config = dict(
    crop_scale_min=0.5,
    vocab_size=1482,
    embed_dim=256,
    encoder_norm='layernorm',
    encoder_norm_position='pre',
    encoder_bias='all',
    encoder_parallel_block=False,
    encoder_drop_path=0.1,
    encoder_moe_every=2,
    encoder_expert_mlp_ratio=1,
    encoder_shared_expert=False,
    text_encoder_layers=6,
    text_encoder_norm_position='pre',
    grad_clip=1.0,
)
Rows from block 7 of the image encoder of a small contrastive image-text model, named by matrix and row number. Rows with one number within an expert belong to one neuron, the router's apart. Each number is 128 + 24 x the weight over its row's rms, rounded and kept within 0 to 255. All counts start at 0. Numbers have three digits each.
Before each expert's rows are labels from the 100 images, of 14976, where the router gives the expert most weight on average: "responds to" is what is common among them; "colour at peak" is the nearest of a few named colours to the mean colour under the peak. Only what is clearly more common there than usual is listed. The data: photos of plants and fungi (iNaturalist). In brackets: how many of the 100.
# router: router (encoder.blocks.7.mlp.router.weight, 16x256, trained with AdamW), inputs 156-207
# up: expert up (encoder.blocks.7.mlp.up, 16x256x256), inputs 156-207
# down: expert down (encoder.blocks.7.mlp.down, 16x256x256, transposed), outputs 156-207

# expert 10
responds to: kingdom Fungi (64); phylum Basidiomycota (60); class Agaricomycetes (60); order: Polyporales (34)
colour at peak: brown (65); black (25)
router.10:140117149127115196139105122112175150157115132130129140099127156104173117058161108154109111106129145089106108133135129136142124168141107126091138161139139094
up.0:164146137101087128167163121122113162114130113155133123103129120092149117136087125113120121173105116132134154147119109131141125142113134083130106132086131105
down.0:085126123160161136132150125076127150153101134108158061103150090115095154142140145087125125126144188134154127139120179136144115160137151158119168166136115136
up.1:142147157120170092152172111132100113141142152105120148090167129134207086136090104132121135129172157142134132159131166128132104094073178141180130106105136093
down.1:139124121148059093107140141087146091188126112133132114104149152147104122117149158159098137152122116116150109127133108135101132125173116095160148124119155133
up.2:124141143165080110142147125116102100156114116138096063143123131152106125100098116155150131142156133135150129158137148115097130096124158156123127126113160142
down.2:123121082127148109175103131075148142163087146106178145099140144127128145075128175098111128127099146130127156181152135149134146135109144097127130166108104116
up.3:124103152125142127174111143150131140132131123110137156120155133081157127102136130129111112141115130161067147101099170110138139133163114145127095140143155122
down.3:118097118147168098121136132144124154131103096123170165083145154175167139125102128131153117143139106106138154144106129138132068104107111103126115123080113110
up.4:111112181107088137176103134139138113142131136147105141127118087105154097118124081112119107183126107152124142146102147116138118160108132126064090112122130133
down.4:101128119132090122135150131130100098150103152116169156079155150120136143119121148138112143062084085126154100120153128100131124100091101135118147111127069084
up.5:163137152068079163139105119159127120116112151097152130126110060151153107174150125137124179113175139072148121131163106098139128156072116094094151142110071121
down.5:085138140116100102121151146128162152115144116143128154127086163143122069121127162124122128066121137110125107130129153163127081103124107132149131141125088149
up.6:168120174119118107123103147121122112168124127115169094147170113115121134134158114134163133129106140147140124109137079117141067115111128151162157134132149101
down.6:129155101121137118135125163068120158141116170129158155136149155147156133100123131158141127071102110125146168082129134132073111120159110108139125122108117115
up.7:060147139159153127133122131092176122101160173084113168069153162120145119168159129147084161108165118134114113081104110120124149118110122129140104102140125144
down.7:129150156103099150142178161123105149165162111108099121087122114107105117103127108090139132154131143136131124152131128155145100149132121120150149099140181130
up.8:133159128151127167135147093174137116154137113099119135118116158165095124130096151119090159121119110117144170085091140125121140147154176154157174122097131136
down.8:139119149135162131155136134116174147098146136101175124094100089160127159130130124114130095141103106125112163113108092161115125149163135087112175106160151128
up.9:150135135159093158116084139103128151130127101131080130147115137106151118156122117119156077095111091094132100121156154142110105127124103140132107125101130189
down.9:146096105145128117135143137148137101110131119111118108100158125128104149173124091130143156134143102103125097144121135151128164115083096172153158110144149160
up.10:141106153137123118090125122142104084112108150150102145084132148073160130080130140097112134123170099102094131096115109136077118142109085133120135148117133097
down.10:125125126112126151122134151129110129175153116124125179169127121165141098137127151087135114177119106122143119198117128164137144070150146098103141124109152092
up.11:163101110136187137154101161084108202126151137159153185143134105164104133145133161154131125143113145105104096165123107157077096130066120120127118156095137107
down.11:087140113145152105117120139175131143116163097109142123102146134097166142120148145136105107123109078094148186109073114142160106133158137145111124116124157142
up.12:107160103119134126123139109145101185169130109141122162121134103142116190106105138118163129148116102097112140123112152086140157109152118149128144132082150109
down.12:109085137149123147133121127118171132156152167073094140151119072122135115125126101115139099138127140100131096079117149162180136150150156143165090160138129126
up.13:158132177148133173105118150114080140116133122114119098148150116083112083115157170112149142156114145147137118133147136140148094157184124116138113139119108155
down.13:115158141116132113169116108137151069116110155085121125190072135099104122143149132095158087108128131107144109121088134093084137109108100130122115123159090134
up.14:144108053095114145133151117153060123124135123143137102118109161123105132090153163112099105142127133062109124146141126109096110150119107139192112130141181092
down.14:128126143117130095109126114113159090123135127141141129104119113155103138151147112110082169118122151136127136168120133172122127130139136095105112123139145136
up.15:125182121134164090112133123113129107112144114126089117123102103097065097081104111127131099129135125059095117163081190112152134135124102148126101123160126129
down.15:132123120174107094113134168139163145133076137160164119105126136080113145159075132112150126200134107135141148134149154133097117127115131117058150131138144145
up.16:135164118131097161142128111114111146109098135107123143169128163157141180135165128108112120091127137153103147185127115155119119133133123153086135122166145140
down.16:123126148083114126137184107119113096108104123075122161159147080118111100165155145115109157141159124104148081158153161156106177144117123144156065099135179118
up.17:115105139136111129166156110120153109123149144107138166075109140131155100133155101125102167136117098137124142124132093113129128141144103118160124106117128124
down.17:145146158136112152089150119107103091164113107141124113142131119135118109103148104147138108106145122163121126081121142130083130135150148139124135117138156151
up.18:136120105150151107093113121136136128134143097143109125162145132125100107146146113087091129131132125114139130113098157102118086150156118103103113081160127123
down.18:138118114129138155133146169177126166105123119137111141111111096158145142108063139129109142104105118105167113186141089116159128127144120172154139121132147098
up.19:150081178155113079146163074118122139108202112122108143120168127097130138107150150111153123099095126150120127135126059139099127156177107108125126129162109171
down.19:144135102115123129113153121109125094162090135135127129150130131098095129159121104133148125169087062127145113112085126141134124139089147157150077115094158094
up.20:119127118133142109080142108108160142129164122128116117144150115156089150155160138147102066158137080102151174136119124146101124143124082104162151114149123149
down.20:138118105118131144161138128139110087123146120143100055146131129161170100116087080110143116117109110162134132160156099137126119121134148094148136128124168111
up.21:079102128089165164129125162108161126125161131071135124119088184151096132122112123095119122105127149129092123137134131104122120181125141141132090157108144133
down.21:175129118144136116101077123145077162126093108118130146130171141141152145176144156136110111175158064136098087116106098110082095150117153106103138151111144130
up.22:121112127098099150142127126113136132111110106140152137151135098106126112157063122105145108126112104150124124128133156081140117124133128106103154097099113152
down.22:111123148104086098138131126125145093144147144132110161125103166100159084139140087163150106126115145126125097185149118164129126154098087127132143138166119164
up.23:117107156128114127123061142109132143119104145110119132136153167105139173134128133143138095150142151145128106142128108184124168154136150127142133125114146115
down.23:103173136178090148184125116101142176177099147134171132139181173116103095120121146140120126146183122133123098166104111117106094146109126127101164138078166184
up.24:117090165135107159137140145096153117143126140131129140097110180111106144094133133143166118133143175107168124114170138159073132101068133171144126144162151084
down.24:126137111130124145101137111103128088137117133126150106170111165133165120105105156121139133164151090133117100129158068153121101155125125091134157119075167111
up.25:144118132145122138111108159109158125115063148166140146141149117135132093100119127119126166134114114109082162150083079123098085099143131118104135107130092097
down.25:112159170121131120142144098166117095152149108172079088117142111122112167111120142134108166203103100134137121141120129103152099132179117143156132148081139114
up.26:117127147161097146114152089126195130113154104092097118097105160110138129123147132103162144120137121136098120155143150123125073159120078158146138122123086151
down.26:095120101155115161155141147097159107096141104101105128143108092135110134123133098101124117085147160117134132096125113152115139139181127105107114141178062143
up.27:124124112106197101134174131103152057101137125124165131131121098127127083132125090112124156134151106101143123114150106126099130140114135147106137158111136103
down.27:089123066134104095124122165112115170175143141110124169124117190118112092151141159133105105104118144132166132125121122133132160112156108063100149145138109156
up.28:140130141143133147118102142089131084107113140083142117130113171104132103135128125142126092142158126131133113109105138088136109165168135139103128080117144091
down.28:127140131112137115105159146124155138124116148153121141144140127120133155139084053085150161121119139119087118146078139107139173127096107117118103166104145151
up.29:103118101134122116168134156110125122183115119126118135153144137166130123127130154126129146141144122121133103142151130130083126126118130176165122137133136108
down.29:083127171108152129119111136159139142134125102130134173073137148131102131131092113167081144135174115128131150129125110133155130158117145109123122123103103140
up.30:067134143150132093154133171147144124121148161152134163099119145106108118117160161113125118114103079111128129154134131176089126117107125100144146089130159178
down.30:159125131124139131116108119131107097169140119173115151134123099124133159148142107129111120155153131149155130125112084133114132149145174102125143163107143077
up.31:097108075139054122127111179110123139139116123159151131166126122162103123146103146085099153118114090100144148126169106070105166089147078137153137156085165146
down.31:106162107159155143091160135129124145138109127108128128084175145131125149135117126134102155152183133166115131136118142146155125112136159123136184154210115129
up.32:146112116130134083149154095106107136108115112141120101143167190110142116182127141143171132141121108134133109148132121107142138141094098155142118133119143190
down.32:132097172136110147103156153137104141160159148116111187146084069146154153143125156115123127099107136145105137141112150132149105115184104119136114107137118135
up.33:153145127142100150132137140100098149110103132131097147115143135120178118135139127159110117104155137147161120126124139146140164128143136143140103154110168151
down.33:125096107118095136151165123143130144128130110122182124095130130135132155142101144117122133105159163150095106154153138166145063094114161162113100088121138122
up.34:115129179099092148145114153146154174125161093129147113093089118171138137175141131137112118147123153093113145156184124160105089137134127106104137128143122135
down.34:112134142165134139081120085185157121112124141137144142126150107136134087141140140101130116129167109157159080163144117138169130139134129131133123129181116162
up.35:159117163109141115132124158109140145139089098143127134109123070131100146149152115105157118108118148138173150133138123114144131120101106145111147132105137108
down.35:131116170160137129106099129116071062138132124113139112186182150147104174105111114137159111113142103125162109164141151120124165105158154205159105147149167146
up.36:141134143163146139139119114153102120104113119141150167076130131123138159089075108137081108143155142163146122142117114126138143108139090140166147143133124150
down.36:105125114128116150132139126098137117131127126103137144107145150128154156118085108110163128127128149130157153153150144124123107098112154138111105126080111149

# expert 4
responds to: order Caryophyllales (74); family: Cactaceae (74); text has "cactus" (52)
colour at peak: grey (85)
router.4:128127105123128138133088095133124152132116151146150094090147142085125106124136160151125118155102116101169141155127125108132141110122142089109123169119162093
up.0:115153129127129143131131131136118118101156123134120194127170140119121126146115146118127133112112124127083134144167123102135120153131158095110143136121171108
down.0:115134161138122102126136140147185123132127066107153086129129090116125120126124109129148083123152121139114095118082125138125157152108145163107135122122098110
up.1:170114167130120125112127113166087140126090086089123133129104105120149151170121097107122114132152144178118153133100136119136131083121153125046117102128113147
down.1:158131121123098135143112092091172088124117166148156106103142121133124122108149101100119154177130150103164155136097138137132128165129088084106177123155121130
up.2:126149094134146140134137108128118151104142110171080141127148136128162168107118176109138113146105087155150167117177119164139117134154131090134088126133148147
down.2:115135098148108131130124177096148106134119116105137176125127136132123119164151127164110083138144170080097153095120121110123128151133150152128099107107165125
up.3:153184166186113100150095122127098103106131115121144155118114079137133129129151118129138149145115101132146139104098091137124108135130125152087115145132093153
down.3:128113120088108139116099088084136177140187129149115114154162139120132113166129086116111163149103134132162111161127121084115110085102136136106177109176125116
up.4:161088093107138126128144068132089168112126129119146177135165123148161153149107127098118124184138123122162148118136115168107097103146139181122094119156139076
down.4:116123108110153118166159151083085144092123147134166181134134128164159116156195123180107104112106186094110100105135107110112130125140154111133090128093168129
up.5:127135131124106085102142105122097113159183161125113139141145146123133089095134113137151127108141122150080133173112181084146112134128126141125108124102136137
down.5:063148163156134111132118064155167150120121108149106158138129152148111166091142182114119139106147116160177102125123126150099130132173108122109136126135117130
up.6:116114114137167147148132160112157131109157108122103151094192116169171090133146172159132139117122128099119090116141130142137070077097136116164117163119133157
down.6:091106096154143113120134093087127091143142160100132139130147107125082126139123070150167184051144119098151121100103161133131097118109142113133106128098120159
up.7:160147129122136129111176164103159125127102110091100110146150099138116146119121125152134131131124141103130125151156144156109119139171113123125119119150139100
down.7:150134103131145141174100116085088100138168094162131106123114163144151139089117162150092184167130145096130120084087111091176137098111142143113116095135113131
up.8:122161128096125122100147107143129136126163134143139104136145118184140152132161157140166081099109127128106118152144109127141180158099134101161094148100153144
down.8:111129107154095151168125188103094078105116114122144136158107099121134181111163145145133130112122117116117114111100132145104131162152140137125104120152122135
up.9:146113092114176127156104097133182158122152106157098125144141113100136122119166104165133087110127162139103151159081159138109128157143115158137125160143132108
down.9:149127142171123075133128109175164126184147151140139127101090134093108131139124112093110130134100105126155187159070124128120148109161142114134092126131111170
up.10:140118153098140139145164155102147133120138143159125090082138173124089176127139122132113103089156090104140076141162162110132165117137144128131140083113147130
down.10:137147175111149077116088146092099154126115153131130139155145090138132126110128109163098118171084135117078146102119166124143109108176126111127084127142132146
up.11:168110168141100133133155154105115141119148147137153110129123108107140130142125089132112131114125133121132140111122124074106131118159099183147159140099097147
down.11:151134142110148142095111128127124103165117162142118168130069096148131120093172127131123114146174118139160102151127138115136129120109117119115114139168158184
up.12:078166143109114160156115125138145157131120142150167146124132124160151148086153132123119126109166133117147132131141099158101145121117114151165157126155119110
down.12:177087163120159130079139151156098123157142133126128148128159141121131128108128096116138121127093142150108136096115137116145105142110179118146142113101062144
up.13:139098131142084122084176104127158143144144136119169104150149149120118121143089105105114104094115162135110135120146129129101142123149126179130147148156138127
down.13:150146159166103131127103113081117155168108131105166133127145137144165105138132088150103128167208123145138139141117140087100164157062140174113103087143149111
up.14:108183167155154118144138094098155138077132152146135134082157154127115162137139136058101092150168114149104107095111111115133136142118134104107131188132072092
down.14:153123121159118128102106159104113166085150157157172141174121114101170107091124160134133103146102118084142178139123132116167184114143113116128154101097159125
up.15:104104119122124109113143113164078109117095135115130138141111136169079119140113099115127118129143165126105163131151109091152110100138135116120102110136077119
down.15:173156123125130123169158097112119100167188145101127116149115095152165131163136161146102127112126135110121131099146103150101108136126123156137125124135137114
up.16:137168145072145111130104088164134131165150130170146134092130113167120131139111136122162115103111130071152125130113100153153095134151128125163182128127130156
down.16:130113140154128136079118115131119124122146115157130097111137124132114126117116151117136095141152092131133139093120108146166120132094172108127141132111104144
up.17:139134167110151104079155158122122125121134117101161078112152114128070105143105134100098100126132132152128070119134125134157150129145128095143130112111162158
down.17:117137115131128130151118149083094091165159159118134116146078154113117153142120143137165154133148179116111173182122140138174159128131156142125137118144147151
up.18:160138124175140155138114157102132111125104118127110150121149141177135157145157120077114101118073143190148101104127123121168139126154144128142148172151084147
down.18:150112103163119134151094142120183135163141126149153138101140119054129127143094128119150113156147095142140085120125114110133127178117083076169142140147141122
up.19:142146135131130106143141099120108130143167125150130150134155130127148157125154148151131083141164124124128149138123086098104133120109073075175083113139176161
down.19:118120138141112094096085126126156126141120121142119106131122126083163124103114157157127137106114175163130105096130134133128115112162161173107114138129147154
up.20:095169119123158146116108095120118149139127095111139143123130131155139131174124134147127131106120128145071101118097125111151131153081126078104142130114112130
down.20:145128144106133130127120126177108132128135133119145121133113117158106102129142108087171149078136097138108142092141171131144116098121122135122164125125181163
up.21:114097123150093127093101118107151115116127107117114109172168144171123092128139106159151067135110108124114091136151125139133111143155136110109155144093177108
down.21:167146085123119138163126118146123151127082124127136107077132126134140158075145136101159101136138115097131143166134153133124137132124128139156148137133147106
up.22:098115163172129095106155164119139081103159137082116135129094139111113145111130131119110146143083103135174112108100122124200121119179123107139147127168169124
down.22:126138153134123127153130099113143084100124131138131141108125139147128139116132151149119128150163115119102154110141132133153153118161083113101124120148096093
up.23:149113119124117107115146156088092140136131125154141140095129121136131136134120106141083146150138118108154133080127164099143173126087168161132111115127094124
down.23:155135152113136151133114115119129156142111106092142146141142114132127119104155052104146121101142083101122123153107148123178139109122169135156078087151153105
up.24:115126108109076171138124132114134130156170082139136116134150123131135137108176107143136129107109074125125154119138143075138150130111144089085132095143142126
down.24:131127189121132144128086095130118115119096137104106148099095168157137135126113147134127191127081137143161152113128106156183140117107144178130160167139102123
up.25:150111116122126100094118169149135106147149124119132135139092124115129128087144117098083151114090113141173112135120127143156113093163122125141133150113185154
down.25:089155116133123127076147131117127128137143135176083172109159118109157141158163142100108100149141101162168128153102145115096148109104104064155139118138094111
up.26:088116153148093129151167142120103142156096130124167115141176126104179141115110094119149181126132096161142134129113112117173119132141114114118144136130123130
down.26:173142129144119146155090141152154122122131090126126142110092152090130065100129111141095131108106136122116123131148140112129097137099115093086117142091122111
up.27:138190125167110111135147167125106109119123136141112102163116121133168084139126124144118132135144130204124112137139133105130050103149155139074111137137107138
down.27:145109125126133168123119121157143165187142111136115147089153103121157216122149147136134175123140174125101134084123159123107117169118092134122128120170109173
up.28:153149123180131132116136141158088133133101095128133146108122123153118186120060131140132140118106138129138113117150110131082102123110088131098127105143138158
down.28:168148121102098143164122133145137128106098105097139117122116172126121067114145137124117137105131107127082104156111070129150159146125092130104152131124134116
up.29:126154163130135097135134111171079129109118161167177147158127198131151158133104138077116112144129174126121135089145142151134125078076120089120100111152135159
down.29:117126117138087167099106096156141096154163149124126096111088125117106144104117155125121085127142122109161081200140104171144111099108160110106148141125113098
up.30:136122110136186167144126118133080085130127123127148116164160140155091118166128131105143123162153074116183132109123105105124154128157117136133143154126154114
down.30:108155120128115081114153133134124159145124156137118109178144072111129080096139075113138132105164193161102101152152087133096123144133128125109114136147128148
up.31:132132103113129167150143111143132100104152141148151127123143148139164146125163100124092164097181114184123105132129133131138137178129103140154118146135126112
down.31:165105139154098118122138097080144123146118112125112145142139155146123160134117188137129136127136115140124152112103128134136109147144131137102140148142124126
up.32:151151112157146139134125152130159079127126097111143138071139170122119130112151148177134137120150112120100115148138121118130147116155102171128080134106101122
down.32:139119065123136145129090124075104142158142158128142185083091117153130070140157139122111129117123087129137121172163117173168094109179084143134124119110181094
up.33:142130147141094134129117120134142135125161161130128163159086102112114131094098100119179125101124142176141146121147115117154125115147116088111141112116160161
down.33:118117139120137145073125178101157158174163138142160088138132146112092124133098142123139148138144137127143155120106142115123157124126137131130127106150122110
up.34:123139133110127126135116128118172154129134084117124160076072154183098122142094111163105143149142112112125157131125163166095068108125137113105127146160151136
down.34:089152082138123121111119154096150095133154138107081148157071139109160117123114120139136095114120146172151139164107140107165163135120141099169094095160055116
up.35:138139118110113125108140105102071094113128183164157132146150107154191119175120130130093090144114097148142091145129125111133114115141092091137077167101117206
down.35:109129146154149140116103138140112157160181132088134148141075113120125146138114159105127111095132124168112159141156135116139121124115122109135132099184122103
up.36:168133131099133119163122124128129096105086123153097164126096134115102117112110159131166137074144127094120154129132143111077105093156122159141123091124141108
down.36:174099161127139174130157128107156093139108091127149087089134115153111155160116155124132123127146120114113117138141136122125154119127115119137162120107093124

# expert 13
responds to: order Asterales (53); family: Asteraceae (53)
colour at peak: brown (75)
router.13:165159128118121103101165136102136119144142093125116158125133109125189123114126122147127167102124094156105114091134143087119072169162099147160086143133130084
up.0:123092093068130112107160138098116133119112118113145139127119158157110116123073115089120126152113111092106177121148101105154131121155122143087129136119116124
down.0:130151142144079161148171133163124105133124160112115120128121134174156135130161077092126101099116070179131132146108144109143121118143106133151150135149092089
up.1:131125117131098158193090103139141154129122132133098157136113131111165149125117106138136104132132151131119139109130152090123102188158096122117131090166165099
down.1:121101189133132101115157128197132215111129137167117150133101142140089148105069080134139159099140160129166140129153121135129135095115105129119106150113150108
up.2:101082220139122123131087146099098150126130140119106092089110148115112132184140087128184102125149120140118127123152131072100118101112173149119116155091140146
down.2:127163163068126120136152095128078103149091158151131116126081075149112122117136061083111144115130145147106138142100128125145132167079072114172148107139139116
up.3:107116140134120148158150105179124143156106107141111092154097145092097129124159122142140149106109124157150108145118145141134169164101169134101121133114151127
down.3:126117120108096133123156125117129115149126140080124148100089114166097114124102142113122138117161102182127152155148122196122141126075119130120163111149108086
up.4:137112138111108076140079121106163149112161146136135152122153125093110111136135105187113112108093131138123141148168147069123106130072112124095163097132131137
down.4:111110125130152120149132164140145133116101147144120077143090139112131122124121115113108116124098183138151129096098123097122166166090127143144104134134125106
up.5:099138107113138118125161160118105139129162126110117112093193152127172127157098136093159132118141147140126129091094115153209112141130134106186124135115120113
down.5:135108131143137120139111139115105162140144128139115158129109099095148132119151126118116086148148101121121135163131139139111102148105159141068114154165111100
up.6:109108102101084062163105141124144124085149075128128148158106097137151132154116132156137138168110178112102140119109090180122129138129152125139172105122159111
down.6:104097126112168136053151136124125134113100097095116126116148098148118125137132137111132144134135080146145141139127100190125116138096109122112128152173047132
up.7:091107139161130132103127169105149086155120102135110136065099134141125152144110137133149113179162143100117144099155110098149192109106145161117135113099136126
down.7:131133107121130138162126131125124117167075120108174136136111094143146139098086109137132160132116098167108139154096147151101092131110113123102152104127128144
up.8:094183135110075121103131119116118138140153130111146095105125109134117146155142113106194110121148121143157170127135128156167130146092135081142163116117157101
down.8:127114179149126107112099138105106084184110119062176148098143098084154117129136148109096113146137157116140113178170133134108112166137104167135104074175154204
up.9:115123149125130107130110125110115116103175131147121123129136089139123141093103110144142084154139125142130111127094088124111108170119120118136155138166127081
down.9:147109150155155128127136148132098141129105139141118173147140140135087087132109134150132166076161149102103123090141129145097129128141121143147079108058119128
up.10:160156165142119148119097127083139111156114173089129130091154141111120123130103139085089129105148082113107104142105128173172092154119168129162134154123114111
down.10:126117079151117115140134096107080112143169118161126169165104130135138124108146135157143094136134153117098141151131144109171133121130131115149110111115141148
up.11:123121107115101146097163107185111137122116155129142128123113132144069137137142147133143145098141143123072126132108104157144154137104111154090098129115106136
down.11:148124120127128171155104118123144124148103105149132147137113130134114117141137100159119116108099073123139148160120140149150129119126149108101140112095065063
up.12:163112064156137180175094120103079170117115106134119116137123149108117094137167112138096088085146121148129096130116120151132102118088168100097131145120109139
down.12:139144125118138181108121142105121133114131113094121133090123138167095135151096115179136114134138185112159089150161145118129127159116105081176074091122140115
up.13:111147120151161140120131094130104132110137138123091122128118132143163107133145160144145107122134115108115123138090156131135138139120113148154141109173158121
down.13:148151112143143137155090125103171095146119112155146159122172115161136154110155136084111128145132124111144127153160154112110111121133108088099145141102146136
up.14:145136115149126118108149147084118086143125136114117133173147139117135098126158109119105109082127130111171074068128145070116117123115155133129091144096113145
down.14:127121126142163140109095140127136100155149128117098108087138119144134108145086103146146107193155109156128135127126106173121152130109135107097101124156147142
up.15:146150086094118107162164086143146169123123126125111115113132124110161141106113175125135114133139138158141154161140116110117126176110115137167081150103136080
down.15:116124105156152095112140158107160076117123094129169095111108139107094156124178104111117127090119105119106101123139084120133151103148126157117165136100145129
up.16:100117103117124123116114154131097120163119075070127121148157100186113144097125105113178146148119180121123121088161133106132108063125119138158170141151141127
down.16:150149122104122108111126137137098104174146096128126155144121159093129171132147074145158118146119114150151137085091121112148126137158120150105106144113115171
up.17:122135156151161101110164140120186078149075150145118147088165096142159120143162170145110118104119140090125144100124132125151151122133131111127115139149158120
down.17:138129138152102100095103163122101120168125134142143159093127126142116137156097189151147097148123093164139120110119118108141109170182135092115125093134142149
up.18:149116097148125131129149114142127123096118152123123126123131146115130118114155130089114128163142121165110111090055100129146156179126137164157156138132144145
down.18:115144142119143098092159147131114162142132093155127101107181098156158155102159151162130128081100114104123128080108151129182107080103133117107117108098160094
up.19:102102165139126125146130092114089131146074133113180122138132126088166147158125101164162142081109131119131128128124110118162149124119123143139118151129120112
down.19:101127169110136144142120127109137143166130163174101136075178131153125200104179161110135109151126140096136140070161174142110115133123135158126126139163116101
up.20:143128132110166089140115105154129101100145141110118118144113102147143159152132107153180087098096083126132136142120149120123127115093125130090144106131124096
down.20:140144097136109151132135150129135153119147105115167124092140159095138162100125133174111111109088137150159119121114114081106140124124160123088158167100124162
up.21:151122154121132082167126143149124070123160105159168089156120090130118173139117125152133119079109122145117123143122123130183110175062191130173148133124092144
down.21:127140080111144158110121153174095100147129137116130107094143154140139083131106150137117103168090114100152177111111111157103140106131113131161119143112169155
up.22:073163143101152138140145113193136114150109120105123112077152107141128088131120125128094128155159138133144121118122091105115171086153135141098126112123117130
down.22:125122101143145164132133122122160097118135117150137166110126123167155141123134170116175134113171142158144132123132128099111137133087131150129140121129085113
up.23:112185133133144115144144085139140135090159115119119094096106105145089128160130093150123159131108121114145139140104071164153139128148137138087144115111131131
down.23:082155124132097140127117129129136111115133056173141174134167094115102081147155094158132145114108167102129110141143119148143130123149124106125137111102169164
up.24:132115128167144160119118097132089154100147146134133117135075121100064087101120170161142118156135125106137106116135175109081095113146132074141138116148139127
down.24:179149127139128130129163151097174136154147156119132160171179156141126091125123091163122166144139123156120145115104127123137116155148165071169086128120152065
up.25:127125168168139125171155159192179171099127092138084115108121160086110141130159102129099120073175154110129095139109148163098136098152142146137085156123131150
down.25:105118135102135145094156150092101082110160136153105124141131145105077061113108171144121143163078138111147125133163111116152156122123118158155148097150116125
up.26:114109154169113109152131081138101082168108132161115174139134136103161148156149093130133160129189139094179150141170119116136134110163135175102096113130112120
down.26:120119115111131115069085095120098143088127110153151075114088099127114070108137103132138089130127129131117165075125111134098126093103102192128121128134110141
up.27:158157170136145138069152157145140136092132142113138116134098153137113124085120088141162103117152114121126152101166093146135134151129138141087136090139131149
down.27:118110130145119108141067083117157126101124129163115106104094103095115125185156116127126140132114143150081102116147115130146112150139143102133149111098149152
up.28:151153109127164119138120131135098097079120169099123145151103077133127139125119156157139146114147147137121149148171162128140111114106083114079093098152094111
down.28:140113117137122101156189136132117105106130171123133151156128155145111136087132101173143133091140129137117084112131124108125117134101121099127151122121103120
up.29:155079161132078149123176118119170111163138155112103096121134126107092135148113124146102144148108154139135127124111115140121138134162097155098123145105099159
down.29:121120147129100122083117163141093138171146111140107150104079130086158149113146116150092122141100127119117117048170135107152116111142118123102118130152170133
up.30:145132099144142111110125100093127099109122145134109113108096134170142097143121153153157159137166135099135112158191108126118141130099128161163099110149114134
down.30:126095133154131111131134136113060132131123154128129160137092071173103135129168122125135145104154120123134108136120148144105149095125125171114078133151097111
up.31:131111136147162110088147136102111153055093137159123155171194108146088144141119148156140163114131072147096111147150121134143151154145104077154131114135141118
down.31:064125147129096132100112100120130110163135123135171098138092137133120135125184129134117123146116123125123127140129102099127178099088133105105104115106163111
up.32:120139145144140134151156112150130136177103081135115123106140118115124125109111119117164123099128128096163092123118131124135153178109140086103108141115091151
down.32:105144130106144099125149157096105186089093125103112146091156104134120094158108101147136094111129065134084140093123109114118111145142147158151146098078140093
up.33:126131128134093143115128105161147174134130144132117141132121124132126124132127100150142129126118128108112158144182143149137142115101150142071100083108166124
down.33:138107161113081136110091108167115099116129129143132109101164146115122149170114123176124142110125154102160187071128146125144137124097111120125108159089146177
up.34:101144155133133105111133143145184144117084111175092085098128124107098164109087103115097121115084115115160126120158121160130155156063110103115143148131173095
down.34:173147117144088123100128121103115139136153097098138148123136137098136133131101165174119121125099132115108151093155167134116139133118148097168086124099145135
up.35:100150120133133131144142180141172129100131119128152135117118094131163105128127105130101136122113131095130139148124106151120108092171116149150098104129133112
down.35:174124143119127135078126097141139151134134111101096168134119140142137136082196117140121151138133142127187101115142136134144136103107170136086133111095153116
up.36:071140126145143104115095089102148142116157126125171143102088169132160145116050153108101143132141100142120146075139138102112092159102156136134132115135111113
down.36:104095062113143095156164122126152122167106098114129142147148155083124129103147122143121123121152101140130102166131138129118166151153137162150168117096127139